From a checkpoint of a small autoregressive pixel model.
Training: normuon at rate 0.018, 24300 steps, batches of 64.
Data: trained on regions of photos with short descriptions (Visual Genome), 101725 training examples, 15.3 epochs.
Rows from block 2, named by matrix and row number. Rows with one number belong to one attention dimension. Each number is 500 + 40 x the weight over its row's rms, rounded and kept within 0 to 999. All counts start at 0. Numbers have three digits each. After the name is the row's rms in percent of the matrix's.
# v: attention value (model.blocks.2.attn.v.weight, 192x192), inputs 0-95
# proj: attention output (model.blocks.2.attn.proj.weight, 192x192, transposed), outputs 0-95
v.119 116:508533510512536519435477510474510492531486482446489487537512483543578519551487465408496497470563504520573480544454500414469517442500381514506497442402512490450471565505476536492499449585489512504492536517574510472483516543464475520452469595545483494475539512463441506530535473491497549501
proj.119 111:444466464480473444519505502495498486491534517547537525445527483460460502522484452573528540453498539550487503487498514554513452444495509444526477500614532422501530436502516505497467512425520473512544487581438487441468462436575492532565463485467524463493521605471574529517444520472569520482
v.120 102:485439453583557479508497553482537437451490468511476523464517525482496496469526543478535508496530543546543522577522460491502496473577485490557541474506542422508492450539513472495545537515471429543552527446466509452395472513546447406601515557438488529475489499535529512483496464496523564545
proj.120 099:496542505455447500531520512430508477499555557485474474483440488551471428547479503493559527474486475557498498466442618521486472574456547560429462544418507551503528464465463468474544509451432520548454467600529465522569458433451486541472491437573427513554515565443525523488499486496443460485
v.121 119:516517499478543503497479516560461522526487487512492487487537458463523567490479586488508481503532430543540571506506486496466415554481472497505513470561517517522476569541436463508560464453471479582451453569492464477514516453520532489573485480584501530428521503537487491520529524441519422566
proj.121 114:526508444519488504457468496441487458447511518477442531533486469535452501537444430502535593426489534492482437461441533549471562460495479530452557511426445503510523443472453567448469477492526528531529553449520540538452459516496462523503465586501449470591518447492533528511499474500502593423
v.122 116:499539497465532467419509468501474488470492487523448496468547447553515475495520551568518486485507533556519553495482530407652458465466454552520415510503483410494514479496563496460518452539521520521435584523450475489489531460570469458494546489497494467527508481474549458572455548436449494457
proj.122 107:473505489553460556510429521498515503517510556495576512508433540456494528432465472497442491503478496444512484541495505574424471502524464484526517507526518551469501507460505501512499453409482452484570498430586525512532507469404514523500507524532546513470493480498475451418494437509461503454
v.123 115:522479502566530512488519450529508525510498464487490511516433460500464450507543498489512563484564481455481500499490457464516491472573449555558503519472530503487555574490510493517471481548524496506501531477393505464480585512454548522520555551523415509489510472541548524485443417431442484497
proj.123 108:517493466521420486541523598462514524563483536492535465473475545496548540460514479545555449464525568521467515500488514507494474470425554509490374486520504494554503442520505505467471529472564438492449568580630485515476497472480415484515429423522597469469518514477521447546519553567512548561
v.124 113:542495502455444554512493528599483500487510451515549486410426446537441497491460486501497495411509477520418491497502530543498593517451466551513464481535493535549466500539495524543511457591517514466440427495479489521529487547539506465523522542500485509567555569559425486601508531522540575539
proj.124 109:509488493480493488468492489412466530450479581505467506526506535467471554451544569472513501565491468542494510434489506482533450493479496523482577504464545509433437490555476582487461560461444482524533523533507486481472477502500473422482519530525535510423458528483472531419524527495550425484
v.125 119:455487504517416519528566494434538521488549497456571478508495457519544478483512494544558451521494482500496452470520504452482437589522453519555520469513510510535525438514563549511505444457495533485471439489511532550546507581496420580502481463429461519493514474501504476546489509541526447553
proj.125 115:486572505429554491500465563512457531463485527507507524475539487454537429476484449453429527478518518460549565529484501570513511481528510455555529518554490500480461451451477539534473452557511451582483542491474501482525473445489546460454548500576508463536498407442524523468423517544490441460
v.126 114:466475529515456508493522399503453496480472488478458503459484485521447492435576477490541456553560452502507524512492446503533437527509515482520488537600502497482539513468565539560456485538598481561575479509544569474478438534468507541499491501486506504507484507487469513475524455437514503430
proj.126 108:505500414493477465504547526525514540486438482545512477555482486546564510485462505588461539522483536452460509502508473459409544449513544477565493463522484530441452516544453425527579513396415491489426489424537493512433533549586502522538471508492512507476545464527541448531475511553490515509
v.127 109:499543506491523442502504515548530506502600434552482588479467528531556514539520403543449470510491509530374572502479440494467504548569468473567512507473461495514499442470501530482452472533486502453479507514412465527466548504471476530591493491529498516502501546501542513489519455518516458497
proj.127 100:503434530527488557465429589537528543430432502399496425436506525473462491466543530478528485522530488536555481504542520472529441451490517507485477467483490518517497537487512484535535517485476510521530469474475494456484438477398479440451510480503520485504466530455523470405519559522486452496
v.128 098:498562478498540435512554502519508411528495524471497539481533442537477489486509478552498462518536511488505418432488510468482482479522536490506514580521467560493584585568503479520577503563461522397529527506518493502488504531591503516527474516557500489478429465520488530455491457462506549571
proj.128 105:434488462506488557485533553518472523459466466551471479584441489492488533524529462445479435501447546541513531519479450401531474495476418526524472447575501602475501498436512539475459489519532475501409453532515490483551483506466517450519531469494531523617562462469512490447459502526468492428
v.129 108:512500514502494501526454524454547542572545433543534520466595525515454481492402517505510508455495576534522518509523508503460495575483556519445559549472498449429517434514471555455489458478507572478518476542541478544440541481557576463517492447419538549519459559529459520465537487545562477530
proj.129 109:491499555464551534474576517556468485518557482535511527552511525534516503480490520509512495512483460458407461420474434570571459416500487503511492522537496570566480513533520398527477487496524556544434529446453530464463431526535460559472523540610442513476577423444516425567497509478472509491
v.130 103:496504466510477535487462504461445578503565516536467494452475488413464530562542596584488508486522538486521546482548476486483499480519449558560510486555489548496499545484464505499550507468537487460537443544444464534514546558480426501462471568515449402534499496505455482499510474561466519452
proj.130 108:479480566479553453471532552498560535480426507532451508518513486532493534503486392427527467511545531500479489480540483552482476481501477465441553605516512456429470436455605511442480499524558446525459501412530523473478464508498521534520468496482526578481485537482511476477457520457490479544
v.131 106:500488518512443505525527540550453559484524497452466482494469481511453565458441517447467471521534506522435540550517506519553471393461519496465549501458548512481619524542509487444545474470536523531560476483556478480438518459562537543475523486448533552506493569430507531479505495468521477507
proj.131 108:481507501504463460494528510478522470467465445516536533502435528483474475468455516576463519443449499518482540459529460414449486591555518449483517534522486492435494441487535559565485543566492478562534545544482543498557456548539458515488495561530483497462544431619464515511505557499435492472
v.132 105:500477525499490495553412525497480536503464456437482515496579516552449424542484570477504549536486466460551504589542554493446553484509421473523533440470519494491504573521509540511571539473494472520465412415500476433482434504507503459505543456525497569463495448532489582530498441491522509514
proj.132 102:508519507489462473468564452471519468547470497515521517531410560472473420416509503548511453558502552529495485481634443521521477539514493513510571481578430528488485457525487500515450436555510470422464516543570460471554544478559494551534460506429472494465498500468506471527518559562478503509
v.133 109:516515502497538501508497489492511498512451574480403491519485532489391499445514484502495453575496455506434448476494579522518520508501490509480559517502491471530511494511560564491518501500531555450533454447452511462519500420439482440429474523499446423487510586532520523461429511512525426514
proj.133 103:549439473460414510539483580417515526515519458431502539459495499468496529525392494472427531439493558499559524426542471457521545491528542513460507538521492531495487481502469396554473501519461492483498505505518499452512501565512538471580538457485493516524462496492499501502572489535553516525
v.134 098:503510522462447448459521444537516563483541525566416470462491482532497517577534482500489505517509515477566506490518468469514518458475539508455563490587498544534450575481445483436457543526555543547468580522503520442480459478568491439555452519525496519493460476499534454568569456526542539495
proj.134 107:458525485517557536501459593476512491429437574460544494523533494495422458451548507415499451447493477543531542500497470452477432578468522512536515530477535532495558414489489515510502487556543510509456533594511487509551498472514474558467549520476478458585448532533507551410502450467434453506
v.135 095:505459487496496488466550589505510508493495455540466444502612444504510498508494560537504504486613420513458483523470450499542459481430524546542540508505435465433491442490435454491500471530551548518432508525515493436509450481430527465453493481490504450502515463517464514501580562520524494466
proj.135 096:532456469454468496513516476542506475577539510447533500486498510377526489486499502492445507482480507430522544531524521540515565475487516520489475529459555591517487528535478586504509516434427549503486477522544533506472525521583532501518501496474507509485439535554502490557487520470462523556
v.136 106:520479509509572503472425531504510530484492537555534495548499440483477570399482373538530443492446483540512548493446538474526499520567606473566548539505484542466498487536543506506501516568547530533485490481418452430560464496526463475528494586483543497491530543489563481522538512490498495478
proj.136 105:488522551521446460550493477455491446525546460450500570495547555553486499525490536473458520497532556457494495407494535523478470477500417504506515533489603534458561518549415481480509419517445448502508541510537451529440482455453588462509447466519491492505414473502490465543481457428447522453
v.137 093:538524505434524563447551480522498468468554498584519541485497491562416520518483570517532475583538469547536472444465496461536464456485498511459493522489428528626578472513484461556481469541461485522508502495462539506534517422525471502514465427531483491495478495485474452465554502483516422494
proj.137 106:508483497575442467471522486520477442478515527437479508529592495496556466533503533493551567475489455509464520469544519489489599499448570465446534521524497481405511512468538473481477552497487564546486500483523542517481484518523487413532561492511543461503471519593517528471467564512512584535
v.138 104:512470526529500483435445496484498524495569511571479528542545458524447478467470499488463517504450470436507596452524541539481539523534498476467536448462461462438557461493545530510540503438519526462493544521517501466499417561497498487533519522473557462483535502444572545538468498513484559472
proj.138 106:586528505496457498490501474481527492507457510452525585417573564493502536451410539512451516481528488540510454529514437545517468456542489416505506554435518543561504510524513512502455490529511492503522455543461466452481541414539422528474549465532449493435462461592499438462496523543567448524
v.139 100:503509506477467505464510523572450558456492565535578536607507467490509482525534481531436403483533479470550491488550474475503556513456527513546512468466523470526536577463547489496427499508534438495513502483500510498519521520526545476487543486502473473493529468482502380478506464479448516463
proj.139 098:517443528519477485513475492438483470487442540430460453470566487540484499441500493472472584501629575576493420523471540417460477458555517493499447482574550485472485476497492527541525501544517511443512498547530483519502505585563463532513407482453542565523529510470453512492445515455436559527
v.140 105:473564515532510442484507494522480477517510574489605514498532506513466446550484505445472509523428509520392496584424486487479529478586513399513446492461542484610425506520478521540508499412500453503495482445531539515478449485450552502511559519515433542560471433479491475436524506494466543476
proj.140 091:513430497530424504487448413454535493487523498466527467565495464478572505487482454514558529496507467506492493505496550429545481519484557549473558434500485485506551490528482470483497480497438481512522394532477487541483512536384409492495499470446583506443593481518489527626578430500523522498
v.141 108:498475512487388541599484510521474531473476425480517479423463515467520542534486554488553476539581491542529491506585442382528460481490455430522529417507525523445570478462585470513458546507494470561415483508519508430480508553520424536541445527507483490451469591465495469532474531448498433603
proj.141 111:519447472493568539475545449463538473503488511457504506487520492465472438520574465514479499476519467405506539579465455528507505495566506551522467459561469476524491501458501555536536448507532492396567476555518549571579478512543517537513562391446546475528452445547512559499538490524531514443
v.142 100:491488484474587503445504538460618524482508424428543495490571487514527433484517557471471449466543517518487508505528467463525490506520533509535558441495478540580454541485498511477467477539460481524443464510561465507467418522515466488514532436483424447528496419514555469455518471490540575510
proj.142 101:474469499533497516567459453527408502536545559487534488469477528474510477501447497473585534534525502524449423549485552562475512486508492531490525431552488494455528464470474569462462510397540533479470558465530484486473532538519471544528433529493511498460542495475431550501515504452487422474
v.143 099:519467469440565496493501505522480448529516427506440517529453496438530542512465516496613402415479535501460560551549448527533484551535507511542479434455486458508501497521537509511478594529493492568455563505468450488503487539511501457498551474587499551521556455498454564528473559518513537545
proj.143 100:531497517479517513510572543531477488459444516445550501539536475467461501430503465504448518534451503418547479457501516564509504483507495461475493509533499507495537590507440481429535469451528537436468456463545459485464536461475489518496528508440497527492494568462477494483441442542450435516
v.144 099:493466517531484509464568588482422449550413503569463486574523448496457408536422547483576545518433494432494529511557511503523570517481554479512468568488440475506513506482516492536445506519484498439517506509532524476448532516541501455531410555510558470499477498423495535525486533497504547531
proj.144 101:500486546435464550535481498514558492535560490406519467462496539507482510505490441531468517429482529540511541519500461493454505500485479446491525494416561459461561507491502489499470493483572513514463549506525513531596434479437512462532610413544493508488495493572482465541442515568541589496
v.145 095:481467463457505473513518478569467521527446473448522439489586514436496547491471548585513514479571507505427527548477431509538515501499540441580495542515478486521484536481466468517541553467418535465542511482485481479520543507492469466466533523486510460472537422569437547447507535566491512558
proj.145 102:503503469496502531512522467500512569477454539503440537465456544447487465464565437425484556480438467547570516488520555476517478545482478551397454530500546488426496542453540484515479520534520489499461454523546485478589488531464480468473513487501555491455547506459506503502512516511495491477
v.146 101:485470577561456411501460580501513557491502512437580519486553468531438517515498457565466538520486478471457482550515420529452517496546456451499482470506447451425500566490400483507543474536456530520533560489504462492519504487524419438508513466517463508515563496567520584514551486532539482482
proj.146 102:551508544508498554504481489513451527534498534498460433442497530544493496503496569516504490527474560560487504541508501512523479490504544503459514449480477566455475373470452547439438516523508476531472450502499521488467482532534520542491441477596521544454488507499492511487507492510483563552
v.147 105:499551519418519486488515464501514484479508454480531621532506513490444502532519564483455468491501538449521524478468537471596524505422428454473522511503487511486450453467492416476465493477516482500530593446524485426503500596590503503468554582418463485455541527473451557497569457525514553528
proj.147 103:484459513534481487504442438551499553520489562544511491445534609469451441489513443521580562513539497491478497501567449537469489518496518501441609539506549561414546541536564500484497512515500475556452464612521490486465483458423496528548454486527509456522461499566538464511555573452477449491
v.148 104:520485461434511543507505477376502436514494520432451523511439494450468444492561565571477461503529499451543479453495527509501512494510511442501532545496551531502473494482510492488481456479491566566487511512540538513474494505565442497543449513470462501505535479534508476586460548540521620475
proj.148 102:445500476520507474538484565528542484523490504527491486474593504541477512572454482527442480552452494555458509527494462573496516529432568528465438540535511511519534458486548519491497462463512471458417500486463467530543556398501563495468555466513471495481500548487559436451516474415471472486
v.149 114:518536523557547551486518543498512474576543533468496454479495553554507546473404473502508525466464453503538526442484486503477520430456540541485505547492446471430546535484545562439473568583535506515476524494552500483485429465493503494519550573498526528485497500546381474441571496423520547505
proj.149 107:494463459499494538446471514491467431490464519442421536488467486516471424525520533515432507435492587530484477575523514457527523552474493427552590439474489538484453438576456540572517488440500495531526482531442521481509486447483515446414484425532504456467512537521504456516455533504559519429
v.150 106:546498532525455537415490543471489439541538487564492460491625476541542514468509525438431604500502496527555543547513526504594489475489545599471555449528511491493534498491457462522466524522560543470562508464458474496485438488475477475503489526456451472507493480436545457583473593528512461528
proj.150 102:589482490433555501520545526493506496527521477501495530511527495447548453526484507594537444525542525540474411451496461500545537495513496489551500540518547418498477542528459562468441572482450496471534479508591516464485508530545536537512501460422465476553485482468445480517455476463533500481
v.151 100:498455497504476468550549506482486454456423535537590499517521562506500490516510559469466568524464417487546512468497503525446523535486453544506474519527513561488544465485587559562503484473502546592474537485458582527529548464495475451480466488502443524527498486521455484468456500493465504538
proj.151 086:441531386508609454425462556508526502536580495476451466479516467515533449494545507573575492527478472473416549548473511457509432503456495512542541444531483445569460480432533540517505535549487475455560528505511515540507519527528504493445540494477532499490514494498571467525476464477493513518
v.152 104:523509484481471568563527536491518441535510528574483494477488520510489533442562402536493536543551516455589433482495469496421510481468584515491482583488499544527441500481468432568507473452524519442503540531482480489503438459504535521561512599541513470520515546542511436552459481491487524528
proj.152 098:480488505524507499541451503499452490422496476479467508500508461521578515567477535421529501506512544597476453518479510563527538486472464507536499435522474475495436458514489520465489521571516496480478479518545569516517447513482557386533489451513531460518412483437475529473556498517507507528
v.153 116:484552489545582471492465512475489486475444507529509490467476504522542494530522617441495421497490522438509473601559484417522469458489475555509463519513494548472537494493542464507463528530544510570546422520510543544426520565497476487538536517512538558492508503482431522455472494449529583473
proj.153 109:448548515493461587517522531448458514504512506485543423526453458521525485463438427491524528527521527590459541498505521488444470535535515415532553451498520458548448476447507513484488456463502498452489511479543563520529499529537498572500534460482482504525527555531519493448480490495519465504
v.154 099:483499564509473411465497458562517465461515571564481522553514522422506573501502541505438483544437537536495511478503508526540498545435417538499436546473429524512511455521524501456510456465514467532460502527429539597482481469594493431477456476485549468528473527553526521495419498504438498508
proj.154 092:474451549503588518468515527430423451512526444479476493487524554618473460512503491507498540560550475436497460449446472539490512395521537458524485514465484535487443552500544526449535578552492562507537516547484492421450505481473498472494496518489479509459495507462469457544553564506541486499
v.155 105:475533502537558438495506532481478551527503542559457610557558494574478496602519524437474524573472510504539460466480499544455523514415514581525483532426484503520526465481517496424476470515467488466481505482372441547522484493436521485412549529552601500494555471498470547509421611546474492532
proj.155 104:539469590442523521415509442550483504503466552485512491438493507432477439446516495586482524421580491513458479465538493523516557476519530488488512503523513541439447535555494512407546556474458491584449501515501528508540439486566500446604526500521465473499455548511484447535541426505496526552
v.156 104:488479471520509495546532520505485499501451439507484484494457529465485492472487525497455474548549511533527538616538470470482541508521510522604517481469545480558474478500501459550551516470540479504431531575538441487469413474493499467524462526487450457499631481540490564447452538524458468561
proj.156 104:501568449473461482538464555453503564441567471425549528488463533509505563449438495476479474500436477502523474464485511493478418529504537459485564501512470501429482432438562503451443478527538490473540550538547444543506502472448491457481503505500535502505413476493527519533524469506466529479
v.157 101:497546407530512536472484525497531572549458524531476468511455595507537519507523461498516531463516488486450483557517547438452529485461479487424495477517435491478493574431534523511529514486561487473588465468485463480558507480462567490441557594488460547533527434465461545451593539483485518576
proj.157 092:508381557469476518439524483580507551468460515477456485456535495511454498441550462577522527555552573451534547467562572504527485560502471544512562514548471468484492438522505512492550476528483512480452502445480538488498507511483526483526426487516513476366495523505495490565455543498513532477
v.158 114:507469502525493545477532584539535526476503512562470459477475527521466556482499527470545459488467478414513490579483556537456570519435490506531533528526540517542454442531554467437530522519497446522440457506469444473562554494491443424442456498461453493488514593450516503518515550522548477445
proj.158 099:495541531468563449519502440461515472485478548493568489545494496518444443455479510524523502494564510554478579455559472425464503554477486551475536477491543504496466561508440408542564455444487506504583555442509579453480443487477557526511490566496535522550431538554524537457543466464451471514
v.159 110:429532483524534535506515536461526409514445502490487501497482518458516519515527483526418504444516492490520484595569502472549470593547500522465474489437456480512489468406479540490452500466424511490468475517549483548568561474481461452544425486488579513460465470482502490436459467461467518531
proj.159 117:542517519502553486561569478478471503557525468496454483522499499518399432501521479486613512528472516514494453454490499572436517483459434467514491534539553473515473535524505460411513526489548485480475504569497547518495488551496520482400523476480398511562503477468536481537516526462583484426
v.160 102:544511517523559532550477472365449520534510498545506489450517547467501524539531487393517478487501554563535530479541546467542473538515526522482504619585505451511452473517506468522553550494501528498413462494577508466540500533403480509530549485480475568514485540518516484452517535486515467515
proj.160 100:423518521519532495446464550495506511487374533448440506487499495454500502479468491559506510533453482496456494533480468513520528475522590516469523562499526483497448513505431491506550460500499455443612506490485520530487465416594485381550504531451572444489551470461500561448500512589527501524
v.161 088:569533549440582449462463581513509516549570563466471529473499522509378472489514393498595533463558442493456508472484537480491490525455489484484467492499439473461445497486472537571526516461502476522427567492488486470496551520524535508460532508513526514538424514469450459594523489492460448558
proj.161 094:478453448557543519386495429558544495498542423487512541481516493416453498524488448461569494525483559476560502524555480496468511455528432470505573524506553505477553514516488490438531532572486527545515525559480539496449484494496515473436469461472501507452471498517501519498454526551547557599
v.162 107:502452496523519444490372457559454487497492519482554459478515479454533548548493564459521473536533543516520540527545501511446494501488510431478472469576497570571469431549458444505549524458476462503462545494529510552476512490457403509461488471493516485516511529512453493565431530574521426543
proj.162 104:474501560536567488454558465420593477487492503542562466492545486488550516535445465473484504529486447546484458561422455514538494463549483503527446455401491412425477587410547499442509469491504553568539495484486540543465549556475513517505514441493549535462485487546510524509534468470530530475
v.163 106:444414473544512460486526465476483481452537537564459525477563561481528459510537530459563488446490487505515449490518542488498528556484515435493483523460512531427568447442484446529525487487382501497447518512526508438453487521569510526509517427473555516510503433503602487507496490500548550536
proj.163 098:519482531503477480528484460553516472520484534485508558487497473477468489490435491520457479552582414454493529521438449567449474459416491465484545548512544465523450484495503548532508510473549494467472479554481541568533459576468386442489489578434479521524484539537476584467494463558562415493
v.164 107:476499516535552497503443570498422542421510491515499541468455522491438437505501526474497491537490489545558458466412454491425482480470500544501571483473501498563585514503540524474562493496496515538468505477428512510440564483487467477501500500553498482504520560520541524509442541562490456462
proj.164 108:568507437496426430475547405503531494511505539449538532563474445512514467464528457514526503493495505506461538467541468535461544518521512430523512530526450482479450469469527498501499490471501484472520447459469486507656453510529498503443499501526536551535551551474524480492484480490495483510
v.165 097:482500453453485445496493470561501556512488449572515491444552576492461509509498483554504470464476473526584527541525492431517509497524514519563541486516525462464461484533480526444536463536529551439445468451513510521560453486529432448513469435524535558492455453502566435460586473496493567573
proj.165 089:507470550529454550479524537465523497477592499462469520463458516448482501474557478475422470511493558529445491459501503493465493485497507546493516470473534557543549492501567505528464401423564456561477585518474477572446551522498543523506522524526466492459607493510483495526456503517476493449
v.166 099:483534422419508474508501469486539433537504503420496579455540488513418521480485491578495485582522531493488535481449499453501513491510521419514469552538488571549579491433524493463489434473516514545495577426499495549545561462503485461491496466451507502590508444475501463497495407537469564488
proj.166 102:508429568526534483542446448559479468494510464546474499474488543493503488482531504398575532456501476536451517489459528574504599521506428538447509466473506504463478549517559496526478482478490513463471485477466473468508504534490469471525458573499501479479538578535538421563540614472553522443
v.167 095:514477458472475534528480518498523528491453453416500471473605486463557463526480479568475566502471488469397420558490519514503396499593509456477445497535513537497518536479521527522573501422511481459482521483509467555547465514512533552515433539558483565488447474499522520507555454482508479473
proj.167 092:509494519492515468507496419514482495538467545455511473456422453467549498491529486464554449538548451485545556496499582511575540509442547446492502570536483481521472436461484394535493443579557495476489501552489481426472478537486515447531546497452518434457526467501464535491440531526480572499
v.168 103:482504489505458508443502568559458483446510494511560480490438514504471481469449555471535523514486540551493515500507421434523504445462487512455500498551506444563549497451495507490523421499460448555529409514465481495481489497570578448558548482486400451518485462522501509572524503399407474543
proj.168 100:571495473479546572489482491496516527416490489503465560490466486564505465561544423490483544512521486474497430477459562532518488530532538549539551470457446485520514498534510463478479519534472553500531502517448506459502537508470442560528509476420569495489531549448505551492489526478472518533
v.169 108:512446543569557460532502498504479519510415475506520513551422504505500555563564501499521507491466585487538454483498583422469553568511498525515502461428419510541467492437468533503445480467589557515577497468489476561482475481572581474455510446500461463496452447516499469540549424491538508441
proj.169 100:460502540478490495454485514567518512470519510448472547419522515508520487413499539486471568465458461525471548488442467585527431520504520502482515609523506504537468458573435476458457474501493456530459444480527547500514530475574509495570467503523512523515508479465509548415490539492534495523
v.170 103:509580480429479552435530458521576490529558475547489443451493502455429532509487493581500508411495444498513482564492488490521556579530513459575553392459535500547526546529502444459479503544430479488502530476532525477452411465515429479498517504436474529523466572435562484426490481574505490513
proj.170 096:622484491598511510529530485515423485588499513475488486598536510494502479479515466474483518526512495477464482479558553421488502485488473542401486444533563542423531562495469503458516478440542501447464498470519503495520564474433475495476494563501506521498562465561497503499515560451489482485
v.171 107:519504527456485389481450515434537489487468587505452430493484484467484534443528543494544502570523488523466475511533492489502585504461464527572564548485520467583478521498519460485481456424540402500485513466516481595459442539475484568543568564512519530578454504625471441573461489499556429432
proj.171 097:468481481520538567437495423555456504488562507566514502524458453544518464548510509508483499427503470493503455494505514462458444563545475464494550548533433506447519425523444473447520541511494479495493484484499429467578569503532465544516555503527492488483482527478488531484578462517437456593
v.172 102:499545524484471434507525504543570486517514492570551478552534468455500592452503516579498514557519448551502469498545454448536517473471500510482531546542546468539437471505513507524459525478462382534464506472487553499563495487470497486519449534513464509479463512409469473483500517540489473554
proj.172 098:496423467529561495504536480550478435504498562463548504513488517540508496514541507510521511475463584550481552506476496468523471470540600579484528469459411574548467565470513432437485480508591539417539479542610501488496551484558536480515455481516503498481516506485572484512458529539526505422
v.173 109:470547464485538448475473478506515484545497474446525509522501550459574521506489512466435453532488539507486551541519469500498466505492383546498494502504463493565458460495539507479514480431577524452425522434554491477443453474578444490523548400479582554472435463553558550481497493509542520434
proj.173 112:535492484526491514556540434418463458510546450608526507494504475522526396463524492525565519536506444465528507523465495496533527552534555453522497494495549475474481510448446466528493516528501464566474486520519546490486571490452529509486530594475468439513537556419500508525563533433421502499
v.174 111:488446526510456494456504473535475507450418484522477485471443489503447566537606421508448511514522473531481486583474486575558516538572477556521556566539495502519452516460444545503530494500452476511510567483538498500491532448453491514464491525547491531563490520517511524487436485481450483432
proj.174 109:535473493492519423513503530483485458539568557466510463523438508487472505468510540462425497500453553523473527427543545561475571402475433416519507463398526518500564520484517525464491519521534511510537501471443540494474591541521491498492490497528523545538570501525539504472536444452457479540
v.175 099:514500479445491469505502484530401573484521467429493588466596469547534445504478461546549474515514527566532564487529460481528566474491468538548504515575492431549522511495459592499490538519529471500450558497511474477479499454598515489502528480493468469575480494473526550534494508499520530501
proj.175 084:577474511482572491491531548481535514464538493498503549492480516492458418358573507437454497448458490474522496511456480505465521482599482496466483503521495522468530436450465499555429518525524511534511470521461536466553455479460520490475473493454554544542521464454430508518444424529410524499
v.176 104:515459499522511506481508485495491499545501508483522496524489587550475473473451527514450527543500521524530541411462497494439530567470484552421477474497521526485467450493485473426511534526490511488560518470490433521464481481454446521390541467441475481539510499541480574511520597516402445485
proj.176 101:501552460427482514503463550494470556531520468610524515498498478444466507503512496497488491417536519454531474517484481490539457516563433439494556521451467491494510495506618501590455475479522529550520487472535523484457572523435546497556501474502519499552565547430483452513568474493509466480
v.177 097:481490510518506508512494511481559519506501508501538506469464572509466459477520447491577559490530486532545472491546492445482464509485483556525519506526512491509520477545413497466410535470506488502498464499482492451481457571478608457507534512553496488617560466463546472563530444543542522564
proj.177 092:586472530533533504484503415552445495506585589545473533497529506528522464496475554436556455525428530452513508517487514566518490521526488474520564550516485417398509487540437474525503528498452470436489464495502568541543541448493461465527432556489435489472461488532476528477493521478478542488
v.178 098:489471507477535558538492447507474529456483460538549452499551489442468519552438472491508391544466466488523504540550483511500487438465514463525457386505525451534504595486522523499552468542479496589457431535462501487550463524520489458448499450445442524548550473519524440512481467504510542526
proj.178 087:499441501513553504516510542460467485451418502419490473487489489515481514473487497562484498486548529513507437464526573526527468500527478550469507533513523471520479472462516460499482460504455534384508554455551513527510546411509532547572455562421479468457482505483502531535460516514454513498
v.179 110:492478517493448556461531568546496533488472498573543529504441542477491519543502485406512485431566534547469479492422450546488472529462526503601523479557467492570534517513476517494458471432527463492482462484374439481522497550488506410444538479503505455471557491527624454517485564498541568502
proj.179 108:467472528500543487513543422403522493459556526498502433530564483463464517490547523503472498498504526434489495501447485425477485512500500508447437487484532453462538547576415432470492489491464486491511485529498544477531483475541499538469540510574525534602498571514415552470542486459453408562
v.180 095:484498486456454485482539500510505580524569547440476540473458535518531507539491472492478513539462526550472506486576401498498440491551510542446515498494568577492528458479469610500520449592473528457532545538421448421433493469489523464485494508536469529483465591498471437552533513523506481477
proj.180 095:588419502510483502464482557475519469499483480525549497413457442486453441513531496486445487491505475446462527511449552498580539487441531494518516519522461497517440488500474390507552546498472516536424493523504547463609543522525439555486488567481477476588518488514498511532424404491497522523
v.181 108:547498480443488554451539422544508598455524522559540523497515469532422469521503448534492563556545465569524482435491519579505465460600533574466517468496508408489470409516514567518428498488509543555492460510436443571487499540422461491495513530512509550470511501489495518491472441512468535491
proj.181 106:513458487530451471509436513509470488489563545537505556483524557508493494496502537478554466471510525453473542445518480507550547422504443490508471539502470545523505509523467476564514554500476495470576486472498522505426519460559465532464505453562439446516616528485526431463515485537536445571
v.182 110:497475499505488443506472530476428531462538475482504500479471511485514531392569498505525497434452534477530485471450474469537515558378517504508529564526546472491568434546435505520499581524566473508530495525505545501502485506515622464511450510501579497449482576496451525575504529571548448464
proj.182 107:481572540448535495488507463554575405529527548536488574520504535583534500529478467480466550506523454609506506455508529514491529479571515432492547555495556496486517524548531443436535474477506490514532477472498426480508472497486478548539508529496491474497461556515507433544525528439450497443
v.183 098:500556478472443396425404504506509457528487473533450535421491502518541490517582583512505522501538524544490464482453420515500435484521481471507456493531505543563556526573454554451458515409585530522504444458516529434526519494410483471505483486573459477499527541476528520540482471536469544530
proj.183 085:492459560517566537539589494434539500510493554442511461537506481435514462542518447536465492543426498447527547480516443531466521584509546483504518503519502431497509453560493521514524526521548445552474486493419454470487487524544471469470482484439477576493443455537479511517472518490424426519
v.184 101:490472483474445475437522448580575525551543519478540485455507517532546455466471515567502484549547494422542507501513495484474488565475509479492508526507513552500512470474483551510465498500500489413517553500439549484481547438532473544499483453556526467537553544413514520561423600548465541538
proj.184 104:506531497490534542524507522511475536452547541501516498466484451526456581505529539489444510464519479554460566501530449473501493526577501524508424434537501474530455466488519417504485514523566504492485472455480521493537497467488557535504487531557435492459404508506534499405454446599564515502
v.185 098:485522487544460481496544551423483536486527534532479470457542556518434449513513547480519512462494530537427443515487483419521515421469469455562496476437505498505547583483460523474455471507460427566473491534451511544426490457519532526498566546432516513562479537439487603523523446472438451463
proj.185 102:577498468531521545475447491534501492492492504502544532631394554541483485488390476584503547492532486479539506504513533486471381548480528524480567525485535530462488392478517548465548516511486521486509401444474527469515468491446422504454503492523525550449521511563520489491531520488601504520
v.186 099:452470552515504514484533473467548570419547470594531501518516509539520584552499526498478519474537542507443570438432463504474521498503430476545450511558500466467482508473484544556408484489499520520470515519480533495519578533476531504525473482541565459457444501491529494499529478451566527466
proj.186 105:453517476509553454512490507441419494484479559498559516511456472506507517481503540453505504448548481485529475481467479553498372516529513463456458495393505504571527451483480512509504448539573478574533584519532495499502447475483560490499528561576487541547451486483479488443440482514500429496